A small encoder-decoder audio transcriber, trained from scratch.
Model: 25.5M parameters, mfcc input, encoder arch wavenet, encoder depths [9], encoder widths [320], decoder width 320, decoder layers 8, decoder norm layernorm, decoder activation gelu.
Training: adamw at rate 0.0013, 15500 steps, batches of 64.
Rows from block 6 of the audio encoder, named by matrix and row number. Rows with one number belong to one channel. Each number is 500 + 40 x the weight over its row's rms, rounded and kept within 0 to 999. All counts start at 0. Numbers have three digits each. After the name is the row's rms in percent of the matrix's.
# filt: filter width-5 conv, dilation 2 (encoder.blocks.6.filt.weight, 320x320x5), inputs 112-125, a 5 kernel for each
# gate: gate width-5 conv, dilation 2 (encoder.blocks.6.gate.weight, 320x320x5), inputs 112-125, a 5 kernel for each
filt.44 100:497547536421519541529566534446484488481481501453498527374498472531524387497499496443506548535508497443488495516508388490465447457550496467481426515519501527541433451491493494491510478464518486439435477497443486
gate.44 100:467509487417468495490516520409490464514517544504519484475503501520500431460520515501457569493499490427498506516497480491533467501548571516488493588668521530507438386499454455566547484469454619456507460481494582
filt.45 099:540562441514579478446500474543487495462464486533591484522581517537470518576514486493560441558567469530503497499426497612515505519510433510538521495394523533468462589455514500499522433507547494549572583478494521
gate.45 098:489473480494457437462414512453501458469572572488536523500410495510497491426509513530376436515529557449509485474513543501522549522456490510509518480548515517481514460500511452555507477504441515420549538534477506
filt.46 097:484443479475538434457490519488441456484509467536412507416510531449502430514569506536441593529515499480537464419503452481564517480472512493497511425510536460497475474467459464443407478457414472425552487481439520
gate.46 099:522479512487494606605569544554570569550555524435442472454520470475470473504455416456513455477424450471480521483488476518399454456513450446480442526450508460474472520514564513504491522572529475510437427398460464
filt.47 097:471466544567489523518482492492491478453494477517538526488481463512526482499524497549470460484468575497519464445475492455515541526467504518535516456442492467518538501519506406422453530570420442455509532516453499
gate.47 098:513506458534522589503496459540562546470438511481482468565491482473464541502442490555608430524551505554485519477409477500481505570556482485501553535427512490436480574481446473477480460469513477546487509514573499
filt.48 102:517517623548535503494516538544524513549498514507487592445543491476581514548492511446508484497511521506442554524600504546474476441489468483475461450444491486579541523511490555453514469481591440480482490515441483
gate.48 100:507463471542475451430387484521523505515555546486468452544451505444466534419503508542448434516496498505491508453488569507538558549469499575541579497503480519418538469524482499548521480472454498496540534541511491
filt.49 102:503465483499547489511452451485504467425454503481465479481497511473496487529464467571507459514515569511537507475382452466505521599537503491511558491462498487486504527507515400474452472518399444431507487526466488
gate.49 099:517552492494510515531549477522526446538591581439518447504485459516469473457507543453423494534479449562523484504509548539473493468516496454447439556513529525504435485413466491559530459491526522475471490426563548
filt.50 095:489483518513467515455451496407520484455437448519529566536491495517583515478480578556480565493562535540548491475518516423535557501502583527580478464547487475591576443561511476486480588519464561469511571527492557
gate.50 103:540490503480449385469493490465477533530511483613477468461433552482474431427572468464488511582504505484487489488502462456554482508532545562512535558544551558529441474480461511518505490459470481448651515509515513
filt.51 096:499514541480382480490561540479502522502434418510502533468436510503571490443511526524553590501498498474422472502530459407529502493547585522552475512583515489548513407487488526494538495461509511551496508500440479
gate.51 103:480597485488478446433492457460460486483456473466564489453513420564481432477488515477519520550575497504512455532462461488540492488504538494501445463524456547520454485433447435449498444442475471461504568464455539
filt.52 099:547482515493530481488520476506465442531509500548475496505557550493513482543551510454549485559489502568545491482535531551500502452533499499471466565504566506500477525462446493492531568539561466544535496496577548
gate.52 097:516533508482495565544571538494491536533545520452488464454510464524495474497489473474416467464476490499515465491526548551472458490496517448451515509537509488466427448511505551582630535551540605532422465490485554
filt.53 099:510469521553480429480493487472430377467486458563531512529517578512561548511568557516482551523492492498557508428475520445524572519479543489527428435500530524560570500488499424510462527569463550530537525507518522
gate.53 096:489484471521486433472470532484413490511486403546502483565512531509468590509569492516521618442475516502569461506507523427536481542502568495469542502522513523448544579517494529551426567486515554499501483497518537
filt.54 100:451485543486500510440470496471493488464527544528512609515508522498578478486505569554477475434482536481480509508521516504502533526516533537604531532560501511602531526546493479487494587488462469448522559583556566
gate.54 098:509555487500425536524544463492557515504521537480569446524459508577481474412463485478474442537521496561531531563490517441497490524510544514539519567537490536502452453519572482569487475549472510490499533463575497
filt.55 107:422521506460525480463457472507548550493541540437521522474488390497501456483489485498485475503515529499480459530491481533567509515541505607562503578511406490533436501497547479518521418468489485515538561514537511
gate.55 103:474533455499500441454534460549413430481532487503539461514519535561477488482558566457508446561527487565499443498498515487546516502501447540480442509416457513469475497491445480483479509485548483517499497421534440
filt.56 100:498544525479450454545575501514505497592529535483492433493451533538471478451540505410449484493468427478435462515533523508505452385501492550451468503519449530477474420483504521550596487498479500518460433422518491
gate.56 098:431452565487548480454548448479478496506549540508534501463509473505547443527499521411492466529523501538501467489578499560560541447530472574568428571481455444562434520484521523505496499490529421487549575467537511
filt.57 101:506470527522494446498513524545440437532478473506485467554522475462491521490527531447521467601552494548464472395494527509513560477507474425497452512499491475464500524359389539516545435454524494552485473508546499
gate.57 101:480553512478447514575529523507498472555560509494566467491458545611480471455541478462455492456444443469489492557528519478514479461524523527477504549529460583485475436562590564573512538672544562508498504487472482
filt.58 100:538477478465482465523489488444539529551498504495501523515559508477463483517498454506491555520501496487536586534523471469455503538567556485477581512565486504457504513542509563492461444462527523446532523564524619
gate.58 102:487498473439542530550488447426533552487519504463526496488586487502466427564506441509530532438467521478529535564485473531445443499578542470480463569551483548517442575531506419469513500476432456516479508504557606
filt.59 098:489465492472438505486511565480487490588555562477497494486486477436499457464540533455418485451508489492464484471548536519524528459509492507520552487563521444494496464484497583513565545578500527464497488552519530
gate.59 102:569517499463537498520501481514490414476516577555506502531564553507504456536475524492466459557584520569541541465490535589442521498521473408453420526480567529492475491454400436479510534468457508448478505501560544
filt.60 099:498451514493474503514450490439533439476382457545468572501503538462552504482486498503509542467530552556550515443513446439493530504566553514489506537531491506549570496545438508423439526480503498455523481532517543
gate.60 095:457503422453527446441485512499479471530493498494519466482516494524459478520514495457472501553536511489521501509529519519561548536508487535527566560477491519482446557506558589583505443511476529491578583526501524
filt.61 102:538501523492413455501454477399414460447430437513523516501457538517520506438576484511505607522512517530547465482513452399528510505524566483508507462532511509530559392467513482422415509510509498410465496529475509
gate.61 100:469545512522526461502593584523446517548528513476506496486561474531480510549549517491460548489513434441486478564555511547521425422446508544482481459560427488510504535505462492521546505441498575505459461439434540
filt.62 097:515505459451412453502548437476507483527437445558551476557479560532452516452512523455542517553510436553502532525500496459478523478559528513504479556489518540497456450522520549529474510551526495491556549512596513
gate.62 098:503536487487447515529519439470537519498508504516556499581510498567476521465464473472477476452478498528515529570486519453454449494528581508417430531566500567542491482530484433535519535480490523498491504476601565
filt.63 099:543564529461524467543538462499510502529517529497517532455547510516510380527508516454469483463443480561524512544516458535460428463523471486462457517482490532564429529474459492446515492513515447502487475498508560
gate.63 098:508545494582533512524517486527582509495529548458534470558508460544475547502467491488507410509464467493517523535479538555480470491454444484488485491479502535532521558438512480505512432569524542508476493434510483
filt.64 101:468457482558455471494510598524472463516528507499462462522449473449486576473501499471446494509461462455481492460522571483490506467423486455487477440497494480445578471479529530540475477504445540483506501502499478
gate.64 102:506494530554482543579531568477513503505515468444489500577505488460514577481444481487454549445474488518515530533530578456394452473458547416440451431500501453483554489504524508545445489562470596469408406476503527
filt.65 100:519484558472548538516499535476577501532475522480430534450546508453518462533451548478538512477500450473533547440584468513436520430504460471519495468513561486518496531467429545440484478386527483483476462483450560
gate.65 098:483481490440546495504511448559483465453528562463453469420534516536499430559503531505497426497483448495449510471455500577514544508547467527526505594517491496509351551507526461539599507473478480548489495444463498
filt.66 101:511527526479440464504512505429560544521490440484448477465453480500486462429459476489447580481517509515518493523539452381521516499555622562525520511574478478529475396547536514491462475500483510440513492510499515
gate.66 101:473560516503498495565518529501497496447505510462575475481498452605523477491554536543480550483457491433498459568498504515537453488453498514456458432515391513537510489485546452506516489576500522449492505447429499
filt.67 098:489528455501526494557457430558522543470524544540545440549491534542423535505503481536499431485484537505474506553414516520494452546489450513479485473444501554462499540532547447495485498537403447551519526487514449
gate.67 096:466498445435479466437490458483460476491485444489510505481529484515469449509510533535516528517531499463510440488489480501538519551511494513556526554507516461474382506463538517579533514526486549558500531524488518
filt.68 101:446447444451507477478457519573497544476473471499453441450490470399429480559500438518554474506438464437427459481457461523523458521490458497461491489474465435427417558463491499500507434429507509546517451449459476
gate.68 101:546534481569505480492491489546440503513477520539496384567467534490402546487533486450560486539519464561496463498442504515505497495522477482448481507469525515422527508460453481502475480458516520470527497432550465
filt.69 101:482476491450446511495499524391474499501419398498455504476533514475507456492512482482487629480499532507562476470509434418500487505530629502499502470587531489506497420483505478470477494486455513463487465512454574
gate.69 107:524526502492501541569495479468582546482521520462492526535532509519524518512466463513452500425463528492504612597516497522436415528514516504456498494527437522540510520617530481514564583509481515513445506531528569
filt.70 097:490486452522439499500451495486535528545513480493516460519410465467432477389473436470423514482473492476457541515450543441485453495452511519456478484524492519493496438495486440534480482491404504468514508489487465
gate.70 099:556523514479537589568494538480541524542521519450483450489527499501471451491473457469477569473463529533545501511492468494428459480529512385461477528511533503461462439446517422505471497534421567497397440509497538
filt.71 100:443506541461485501522589576474441513559520501453559532464539452559518466529528483422438537485495496448485474568559473495503461413470543499488423490542463523538468466505578518532584500514523494507481530469451526
gate.71 099:476519557417503475485496492429495483448451467538517587440554505516589404525510542558493591482538553466495482484500432513519528521527523518460509487532501527559486444500465479452531560523521495548511503530473554
filt.72 102:486457517476462494520548585463517499511501549522467537462449475478560486448519538477475523478418437399459497497590498480523496468466506525501523523585528493535507451483504588523491502513567561460531479488462520
gate.72 101:481531449497416517514506567503516499471484484453480427480413470523462520450499534517466514515476461432420489518452514461478455465446509491473453459521438516482469439490520454557536496475474568504458460404425439
filt.73 100:516485527496481508521555552460545520534536526522494538492518521464541486489475503521447486464448498518513532513596535518465459453452495489496499442514508447471542455538522563455496532540549497490531453516493549
gate.73 099:511552514505476441528519544506498480510586547482503438460462481529476455434502493440413447520498470460472481504493510489513448424451518531418399488525476534526501477466451449528526441475445480483518455444449532
filt.74 100:548520470524463454546458484479565553530520488552463437549510551463406523471475402464474517537516488515501588490460520483447446505480516494413482490496474542474521468535458450510474447453380485469535434461529484
gate.74 100:507449491572468470517514522544475491523523566528517487585403458473482597434520493518454427538486504521452486498526588508537526502447485494511522479489455488473577484481549519550507486584489534507517535510514454
filt.75 094:501541570580474487430516511471510457509553572474538528523477475522552532440462551538390476522563559519570492497534547481488491487471510459486461479465485495549536470468465425540432516492405526448478535523532537
gate.75 100:533511476479545538567502508504567547461513538524435501447528502462470419534488439540482508510464521432455567531475460550441441520487461511470497475498487487436437487532472476491517494480533531530493436494446503
filt.76 099:466465471452513506527487542443542500552572538462495496471466499479459441440479506493415528436466527476510526527516507434465508491503541486499552527552478468457486458517531496519431451507462527415496476576520530
gate.76 096:512465558495485524495473514467569486485517543511442566464444511428589531455424532540431491514509543443458553463543491506446518489465511512512517434525511478533605443539490514483545527457460512449512481582463511
filt.77 102:477568481484479503545596541496534599594564520460514417497494473535463476457518508426473523453477429460491511600519502464483434445483546503486453491534436509500486476547542515510509507492529522500460517384466523
gate.77 103:538513550516481598577575580545566590609576518511478514494490519480545498471437448456426507471446498523525564518563544468471480469477530471523513501533496485508503438553573591541524550538497536543498477509476495
filt.78 101:519535476563535455464439476519475486500529532569579481534495534572443553520540490546515493556534526498503504523439508533526504544492492521526538498527576593473519560454502445495478492529461526495596582513564517
gate.78 095:524544474434474491488519436483441519487510480477516444454479506549444429465543515469524489539522451515473446519425470482529487514551496482509463578513521529506349445472524461551550481476461450514475517467517489
filt.79 100:521567506567509395481448517474441506487465482558530507570550522520490562504553473559498531577554569499576456514463526502549484522467482510453508442474512569476559499453413428514395487506440575459555493528503555
gate.79 099:475491525467454524458540467472445494450507470486548580475545495543611497486492555520510492438528540500483474560534486498495502490514558465539476504540536480581484475497551505507559590508560476564445550501505533
filt.80 101:540535510485518523485523471536507456509515553466542483503507512579488477499481582411540443487545476561491497505529488539468549457553472487523437544495456518514401511569520520491562554497544476566470528464576487
gate.80 099:436453462513439547529520505530458482468530543460524481548452493511467497420550515537452480433397511477462463523503559485505488539478495519510514506549498469460509450534559517586535535552514564514484495480524487
filt.81 104:529511500516534526482442463465539486421428471526476515537487493506522539521453491541568545495479553530517520482447466472485509543521526509494521518486499513531513534486463433471438462413479464428497480504508471
gate.81 099:490495571465485551519563490432484503517514493475525550460597498509564428543525535487469574459474497454526479516570495507484480445472546479493427460518492453565488482472511473441460538531554495546467500504485577
filt.82 099:535502458568493492520499491541507536556548478474469417530451523461400524483528395446461451520474463505452485493467542471479464520471512482445524517476566532458515551430473489537491395482445472492505452475545462
gate.82 105:467405502516547565489489525544529538503539556468402520508542464400503531518439510518467494396439518456510514465513529548451497492464478496563520505484500414486535571531517508511505543435529525512469469528490522
filt.83 100:561507563505518547560537526491524560534516458541428490514553544424520487533473465474490584516464478525558543486536532497451465456484522467475464490533530468538530512512459495473479600498543539509502422492514576
gate.83 098:495473505512417511479514540488479473483523490545527546602500506493516540444491538535467507529489493486476518462557567469495528485443534440490489437493541487496574455479514531576511479530577573560538525510525511
filt.84 101:416503450546532447501460497486459445482501537446544436537489467562446535528530514559504478467470504534507429498439562522567525521484472568531544500484471549450511509499548458505462466570479561509519509492511504
gate.84 101:454486540516516525473515541514534511486575563457556543498456397503561487496485549555412480515506501463504491518531547538490496500443482529508475459523458468544516507479527468539503506495497536458462548532442498
filt.85 098:520626508495518550484524456484535529496484475489542485542590476594489529528480523501571507470510489522523509540463488497427447504551544448494483545522515577520508557484479475493506491463497495552458506477556540
gate.85 107:492607532493540509567541498469492522502540496481588489468518491608500446542505455434512512522477510507527508612501479501479437464547525484432475534504454535533449471508568477485492504599501486501506518484519535
filt.86 101:435466539525488472481490545520460489519539580486518498479456455478511460444502520490432481517486487487481436475544550522553518448412465510490445397473505459514523451453490447491492519510464527479529500470444485
gate.86 100:510563545483464536517531529447547557505525523488545486504455504535527465439455460512480536441470513503521528603507471428474417500525539503476506518535539554529518429511520474506432483534439523397526524516523533