config = dict(
    encoder_arch='wavenet',
    model='encoder-decoder audio transcriber',
    dataset='read English sentences (LibriTTS-R)',
    train_examples=15625,
    noise_aug=0.002,
    n_mels=64,
    hop_length=160,
    input='mfcc',
    spec_augment=True,
    win_length=400,
    tokenizer='word',
    vocab_size=8027,
    encoder_norm='batchnorm',
    encoder_depths=[9],
    encoder_kernel_size=5,
    encoder_stem='single',
    encoder_widths=[320],
    fusion='prefix',
    decoder_width=320,
    decoder_layers=8,
    decoder_norm='layernorm',
    decoder_norm_position='pre',
    decoder_activation='gelu',
    decoder_mlp_ratio=4,
    decoder_head_dim=16,
    decoder_fused_qkv=False,
    decoder_bias='none',
    decoder_qk_norm=False,
    decoder_parallel_block=False,
    decoder_inner_norm=False,
    decoder_positions='learned',
    decoder_prefix_bidirectional=False,
    decoder_connector='mlp',
    decoder_tie_embeddings=False,
    init='xavier_uniform',
    residual_init='zero_last',
    optimizer='adamw',
    learning_rate=0.0013,
    beta1=0.85,
    beta2=0.95,
    eps=1e-08,
    max_grad_norm=1.0,
    max_steps=15500,
    batch_size=64,
    epochs=63.5,
    lr_schedule='cosine',
    final_lr_fraction=0,
    warmup_steps=310,
    weight_decay=0.05,
)
Rows from block 5 of the text decoder of a small encoder-decoder audio transcriber, named by matrix and row number. Rows with one number belong to one neuron. Each number is 500 + 50 x the weight over its row's rms, rounded and kept within 0 to 999. All counts start at 0. Numbers have three digits each. After the name is the row's rms in percent of the matrix's.
After each neuron's rows are labels from the 100 texts, of 14976, where the neuron reaches its highest value: "fires on" is the input token at the peak. Only what is clearly more common there than usual is listed. The data: read English sentences (LibriTTS-R). In brackets: how many of the 100, against the usual share in percent.
# fc1: MLP up (decoder.blocks.5.mlp.fc1.weight, 1280x320), inputs 80-159
# fc2: MLP down (decoder.blocks.5.mlp.fc2.weight, 320x1280, transposed), outputs 80-159

fc1.17 095:464472522482551566554482449529508420500456503417511395508543535389478402378481574452460516511528500442506492441496541437460600501538491532491517451485461481441600437475544451564433520557502539482470450537480452420476581414525499536483418424
fc2.17 094:504542540511449491464563540480487492463425535575458529518423484524496554521490463458562476474504591516425424620512434480418494501456455523519539545508481467479537497502546548498485525563434476410599572520474484548482537491517410500464556628
fires on: "you" (9 vs 1.2); "i" (7 vs 1.7)

fc1.399 102:562480465481397472465458452480555488487520552421472446528448599482519479532536560437490454360456496529452533543491469467421478540498547378490464511528504570462589435511562487542490507483496502428564462464464563520365507541576421461559496518
fc2.399 099:413567450517483565561482552516551527500583457554507537535389496512501468446430463546453561488470512486545409511479532594521460487489424542494566431403469443477522576493464489457544486489517524534585540503492573501520504441509598561517466522
fires on: "so" (11 vs 0.3); "i" (7 vs 1.7)

fc1.350 099:571504486526524543470536512515473578450534455503463470498561443546471539447512494499480486453524594533544540468456552497491474515419566474410522490511512414476445503509552480477600433575500494505457435492553385521462575459531499502509486402
fc2.350 096:461478496435474551500465459461439522517490560516474594474495443584476555476433477479505429471489495545602514499554386526472534491500547524551448499482450633458550435452445470565445550539502563472521481450552492531558491502588533413520493555
fires on: "i" (11 vs 1.7)

fc1.405 095:588465523510576508534484510583453591517518526461443474466489470482501480478379539479550469446356560535499472440397492424543583462474488555499602551526491510477486527495519515582465412510481445462421412492545433490494593543487513450569574588
fc2.405 095:516446550553536477468516467555531431489501505498504558576434496392498450472575467414603542593565441506499546549544515511469496575474427408420435513382451445473531428450506520552451504508467535485490507481548521511535469507445431512477582500
fires on: "you" (26 vs 1.2); "she" (11 vs 0.6)

fc1.725 099:497499459560552499453515497648503610498461451508479559501526485575434520539445591549468483496457595466432555529517493565522578538494524583345462500489492458573486508587554534515554570454504534547415497477586441500464589528470513433397418594
fc2.725 090:552491516481546479489515449395513474438525608521533469452517509471516502456448510528511471448485499572563469439520467567442472594507538470480464491587546575477582457425503450502565485573428522455515592476508475563456410556492510509526502475
fires on: "i" (23 vs 1.7); "but" (13 vs 0.6)

fc1.240 089:476553480439588537469497479538509458499529476608430506503433513459495531449439479514469591456453589502547517469478478429480393494469432515470598493493528558476517552379527442441531613566521526397489465444506453424501555527482509528508478564
fc2.240 080:553514486607443533538506459490666596485477510415575529453527544499586468508463552491499434552468415560378483545414510474504515472470532488488533566582470483476472503590489541587548447459437534482490471578466589574474534488496510458517538548
fires on: "you" (7 vs 1.2)

fc1.169 102:513412623481591469480486471595563511492512470381395443488477426399489520500467457499448432521495514506522498496477615396409501522498526509419490615363614574486571519496464514493442513519511498452533484495415606457375571499456469517514607504
fc2.169 102:506509519529452536445485561491572540545551539510481540612468621535553531473410521513575555412566450456468419526420560492532526454456447499521635377587488578574427516462690542446514541467493504510526494493483425532527419568509537509506436638
fires on: "so" (7 vs 0.3); "of" (7 vs 1.9)

fc1.695 099:491463555488446531505555496566421634450467538396445520464504522433525408515402539527511421447427518477465552440507546571430509555357495534527537476508515477532503444443497537596561367543530477498515438556608448585471633485534555434554456466
fc2.695 097:462513474496481491487464425508533525491480533582494423616511567462479611469473458466480476588568554440469496526439498522545499446587472469521558534531574535365586502443486532545424517543487532543554582526459500456459501488492450514529434422
fires on: "to" (13 vs 2.3); "in" (12 vs 1.2)

fc1.747 098:515515504586519457492455445514499543429450528471407538472390494380506544483507583580408500568352562489419538398441520467419493521497435522390462498397507510537533441572540522544458429527428549423537488507575500494379576495519477450491433388
fc2.747 096:462554509530505496527449503523491567547523489523542444502489544451483478507489536499573476519442488528425558506537553509501525514530441472473570510521478537509512511453566502537462424506519527507502395450520495409506559536426518445526491610
fires on: "you" (54 vs 1.2); "in" (11 vs 1.2)

fc1.680 100:517553485516463542466510487632537515484482500441570505550488510596571464460472521419430397550508502419480378494520495511462510537457504447504459473580538542455510401499483458548461458445435454444442419538525449453587535539461479546457521555
fc2.680 103:498459460535442472416432471501563566442544484561504578478539556513452500511425523464522532477440521461538546515492443575478504551535525506454444439563512580481508526489444484511446582519518428505563507497415531589585471526457622498490504545
fires on: "to" (39 vs 2.3); "at" (34 vs 0.5)

fc1.404 099:545468469492467452471491583433582498551510547360494527453474530526477493504450490551473547494502537547475519564495539568542536601463451609386537477440453397474529439510413538569584470412487480513535489469498461582472458482482565436550471545
fc2.404 094:449542506558523560501537441539502525476415461578416471545443559478567455587555514616495538448551478564466517518422553552520472474470476419414517575488546452549499492542477488439384541520464501432510477539577551509484666525418545530535476401
fires on: "to" (20 vs 2.3); "most" (7 vs 0.1)

fc1.269 099:516501419512496475558411510564583448467470538494618473442367556481485427515486556461472449493504470496383446484485562511499458571506548562455526423427461561629599524518490438455434490426493502551417492448584442562551574486513537488438438505
fc2.269 098:434442459491461451574602436445488595527525563454549649574549509415534558540519497540549446504457479470557479504556390424433505516498408463610481537452495524487384521507406435493473532497510473429507498562495517441488480434538438442554523494
fires on: "i" (19 vs 1.7); "get" (12 vs 0.1); "he" (9 vs 1.4)

fc1.466 099:479368427487541566437432407478503496554553492497547516510405510443568518395536453455545520494517499420552486542464468520488472572487456513506426569429480581507408415526463475569497523555505514400496421416585520409433514388581576548452486431
fc2.466 099:457453485491435472528474544494497453494326396450445525482506568595432586518546373565480483476478448555468519574419500519505487554488500582487478380500512536576449501507547538480576528424512575544475496431530524545458437551446408472541516464
fires on: "i" (31 vs 1.7); "all" (8 vs 0.4)

fc1.635 096:545549470523490477448483513582479452491460523506466501474481500508485557482503517526425518472465481500364520450573544483472516659482511457590393502431503458442496409616510511561574516489465578491521491449521485573538448435482478598395496481
fc2.635 094:534462491540452559545492540399450513491471454489474438470446457460525482484494382542475493459521481460464470475397497515487447478474547504493587529426515577438573480484442410498445444524459536541465463444481444477523524483541447411580411557
fires on: "be" (19 vs 0.6); "your" (19 vs 0.3); "to" (10 vs 2.3)

fc1.24 097:552488483535595492470471513481479558466553555523521500502447472483505438467396594492499575504495590554422509506475540529542510539482508502446522510538533530556571479538544500478510381526457451495383571418601536564481513442495447530476456494
fc2.24 097:521490441440532589516527547543515579502467409468500505466474519530483472471543519452543512544475463466471509515443463503487574519533512460524493434512533547386533454506560596512416495450616446367501573495459544517538527546526385515524388524
fires on: "to" (15 vs 2.3); "that" (12 vs 0.9); "think" (7 vs 0.1)

fc1.83 101:531438373479549504490446513544456430437440635550528436558455533573396524449481544455484494446482514512477515439428560483514470469538420514491502488444514477637468499405518510530479607456530445563465532443478461469502481500529490456425423507
fc2.83 099:616473516517468457443525528464487571516438589507485428479425533497601434489512461449472485491530457473494435455566502501471497562470551552432544526441535421491437523540493474487555476569476491472473496464470452488580525483521514499531511575
fires on: "be" (19 vs 0.6); "the" (13 vs 4.7); "make" (9 vs 0.1)

fc1.532 095:623552466526457495504512547569423586483393515480519554473539467504506463514467568491522447513408515591465421540499459540543597522487466551479564478483513430586530514450492504532506422481505455527440492474479445529519505518524549529445557577
fc2.532 112:540461434520513517513462530425589465524472478534406441492465404535544483398488478448385570538546593517418451496458479465535538509412495521560539534574505578494499464477467478542483513563466468456457563517481483581515547434372476450474476458
fires on: "to" (71 vs 2.3)

fc1.227 102:580558446463446547596521633512561545434411525525488578446410586520597492555528574543441458403479493539517408540491510560461466473503464487500410512477505510504513430550579535542458523397447507461481451567462446511550615471495520456441517515
fc2.227 100:429504540557560468516457520535398516481496537507550464537555527550476475517401507415526512497522489535510404414415645485535477508566538454565594539531504465533514515451505541493445436474490548472462491449575465549455451391448538567549555626
fires on: "to" (20 vs 2.3)

fc1.360 117:604460426465384624466402588463487573468397531463436560492594440502401399497436558551537475529566485571522504507502502450545538471504427468508583487519562454593552460586462529520418471490483407502485493496537455520552549424501483540484533470
fc2.360 119:452465497432463509453560508485560503560527558529459532509552634442488464555516404417484407497467469473517470659570605481435505608509561433508433395509539515543460546426505506548470483475506586432440500551503548463465444549463471476543524550
fires on: "so" (17 vs 0.3); "much" (8 vs 0.1); "too" (7 vs 0.1)

fc1.298 105:585446491510427521383493453483479488566469504524482478521505556546500497478411566493514367567444473521423527476495534526407576432474401536508555459494544417425436485499487656548554465538499539487498476447521529465479470528466373505484516506
fc2.298 111:491587517515553553581437511362525512483424532560532589497538481519479437458539455475508473563505553442499497581499409470536468486573505461521499471451473452381463408468581525533484409453444445468510477485465451490485516497529541494478543513
fires on: "his" (34 vs 0.8); "your" (9 vs 0.3)

fc1.506 110:562485496475418518426481527441455477500578487481486441524624543513558485496427468542519504393345529533481439440525455524566480451523450507546558504504494551521461522556464465524516519439467572433440504536554425504475443453514535480451491490
fc2.506 114:561484421526561449407509426463528473485511430499474543541524498484478563510437523530481498478577504527464469603490486496478526535508379475424542464518539471523443517509465518435522513503486437534513526446537581554505384596440504506470450480
fires on: "his" (16 vs 0.8); "with" (15 vs 0.6); "my" (12 vs 0.4); "old" (10 vs 0.1)

fc1.45 101:439539447569437510383499509502504521525579494474488482538402524457622524465482541410470455426480570472439490503483560595508460469399465502477445476533569499391539477452406444491494476543523427530505486479558496442394497496570559476478470540
fc2.45 098:503506389489455520541482481537538488404492505471481592510484508530481520460536476593565519511484588580500485535483375552540516597484502467500429457490458415498486534523485527516545449500536478494561496409543532563540520401454499572472479522
fires on: "you" (14 vs 1.2); "i" (13 vs 1.7); "a" (9 vs 1.8); "no" (7 vs 0.3)

fc1.69 100:501583430604470586428557455535541505531520472447572417516582556542540495485514522466489497481427551457467501440440537540450468465386501507547561533614530569555435540481415485582473515552474501479506519497471457489525515494555508524454451467
fc2.69 102:520410535476456515451439583482463500533477453572473490471523431430484517489592450527511513551438350436551511511638443408502498548490531496452543477483583572429454410485420580472500470470475461461560453518503384522421472562500566526481519495
fires on: "his" (26 vs 0.8); "and" (19 vs 2.4); "the" (12 vs 4.7)

fc1.501 103:519411530558450512512501528499448510537486563517451553502442521440467570414493532471531496529527535455452397484452639529576443449504523525579465568500506606493495492488518524511489466547543371429505448554465429487418460520505536505503443597
fc2.501 101:478566423456419470474578538573553462532491464485484450478540501463456557456622469525509534494559359558532491497579445562506515461501529443439504495488536416496496547512526512504493492443425571500492496498487442513485556545492430465489556513
fires on: "so" (19 vs 0.3); "most" (7 vs 0.1)

fc1.672 097:491572539479581551547426503412502470530543519452539543435491480429574542490488550493484483475454496513517479484460477435546473547491516566521549507533513567489443482526471457556537523431487486494346402539493444546505514492440569478527530496
fc2.672 100:532538570525525458541480458557442491508512477430501549512558485491535466478484478480566422526449402507511474549420561470492494550506527449422501504534366529600435491516465469589500529425430535540574556572544581513563458556498482609567488453
fires on: "i" (12 vs 1.7)

fc1.188 097:500491447538416466477453527505480491489488536440500584514372478515530551469573512541536495539475463503390327522451566490577468522420521481527489505419576587522616498553405553507536563430463529449484490497519506504477506509466464484458508544
fc2.188 096:515470567566569506383526475506539542515544480521492486573472458515459560490562498540513504476595408515576531473475427573592523430410527448523499493600454513480468464473524513526509610385391495538480572571465510444441486520527510425471501560
fires on: "so" (27 vs 0.3); "more" (20 vs 0.2); "most" (8 vs 0.1); "how" (8 vs 0.1)

fc1.214 097:477497430458475557477508474491552468483422478453607457469449513499513522556518485520443428439486556533476496487475523412356474578506554483469428534488542544574533424562492481475427583472322537499499567397519503451461507563536543392546497529
fc2.214 097:547460528502514458497495547500510424538495462509491510459498483435596376442506540473495539573521481429496456506525547506470467539502523445542444539430500485452657482497556552556482466509583464511541482485543516505478452485382492513470515528
fires on: "to" (22 vs 2.3); "of" (15 vs 1.9); "for" (8 vs 0.7)

fc1.440 102:579445423554523526540489524562529545499416521449532463519460510485428457529514523518496530455512556527419561483419577522513599575531430509482434435474505463512472530522557536529566571497486435577514470482516434611541501406551501458453515418
fc2.440 100:571467467536419510487506599461537489517488506515516544440440481539474410477546550499542481476469500513567507580430389549558488454503442489567521512542619487600495518444430601511438439421512525544507596494523554548540521462490506476545433485
fires on: "who" (22 vs 0.2); "she" (17 vs 0.6); "to" (8 vs 2.3); "that" (7 vs 0.9)

fc1.107 100:509420496587512504506432479563507444468539618531552502479429574520482551456541540520536424547519542478418432488582585461523572606541511532344509474477579523568511490563487475495455435425472540569480508469546487448480431529542556557520466618
fc2.107 095:485427514502396472533503522584531506602442453494537489487545507459434489531532474515558635519464480623532544516473483563490567433522510537531453402369456492519535515394480472498440617510534485561443468484509447498435515463506447497509578502
fires on: "i" (22 vs 1.7); "they" (22 vs 0.4); "he" (17 vs 1.4); "she" (10 vs 0.6)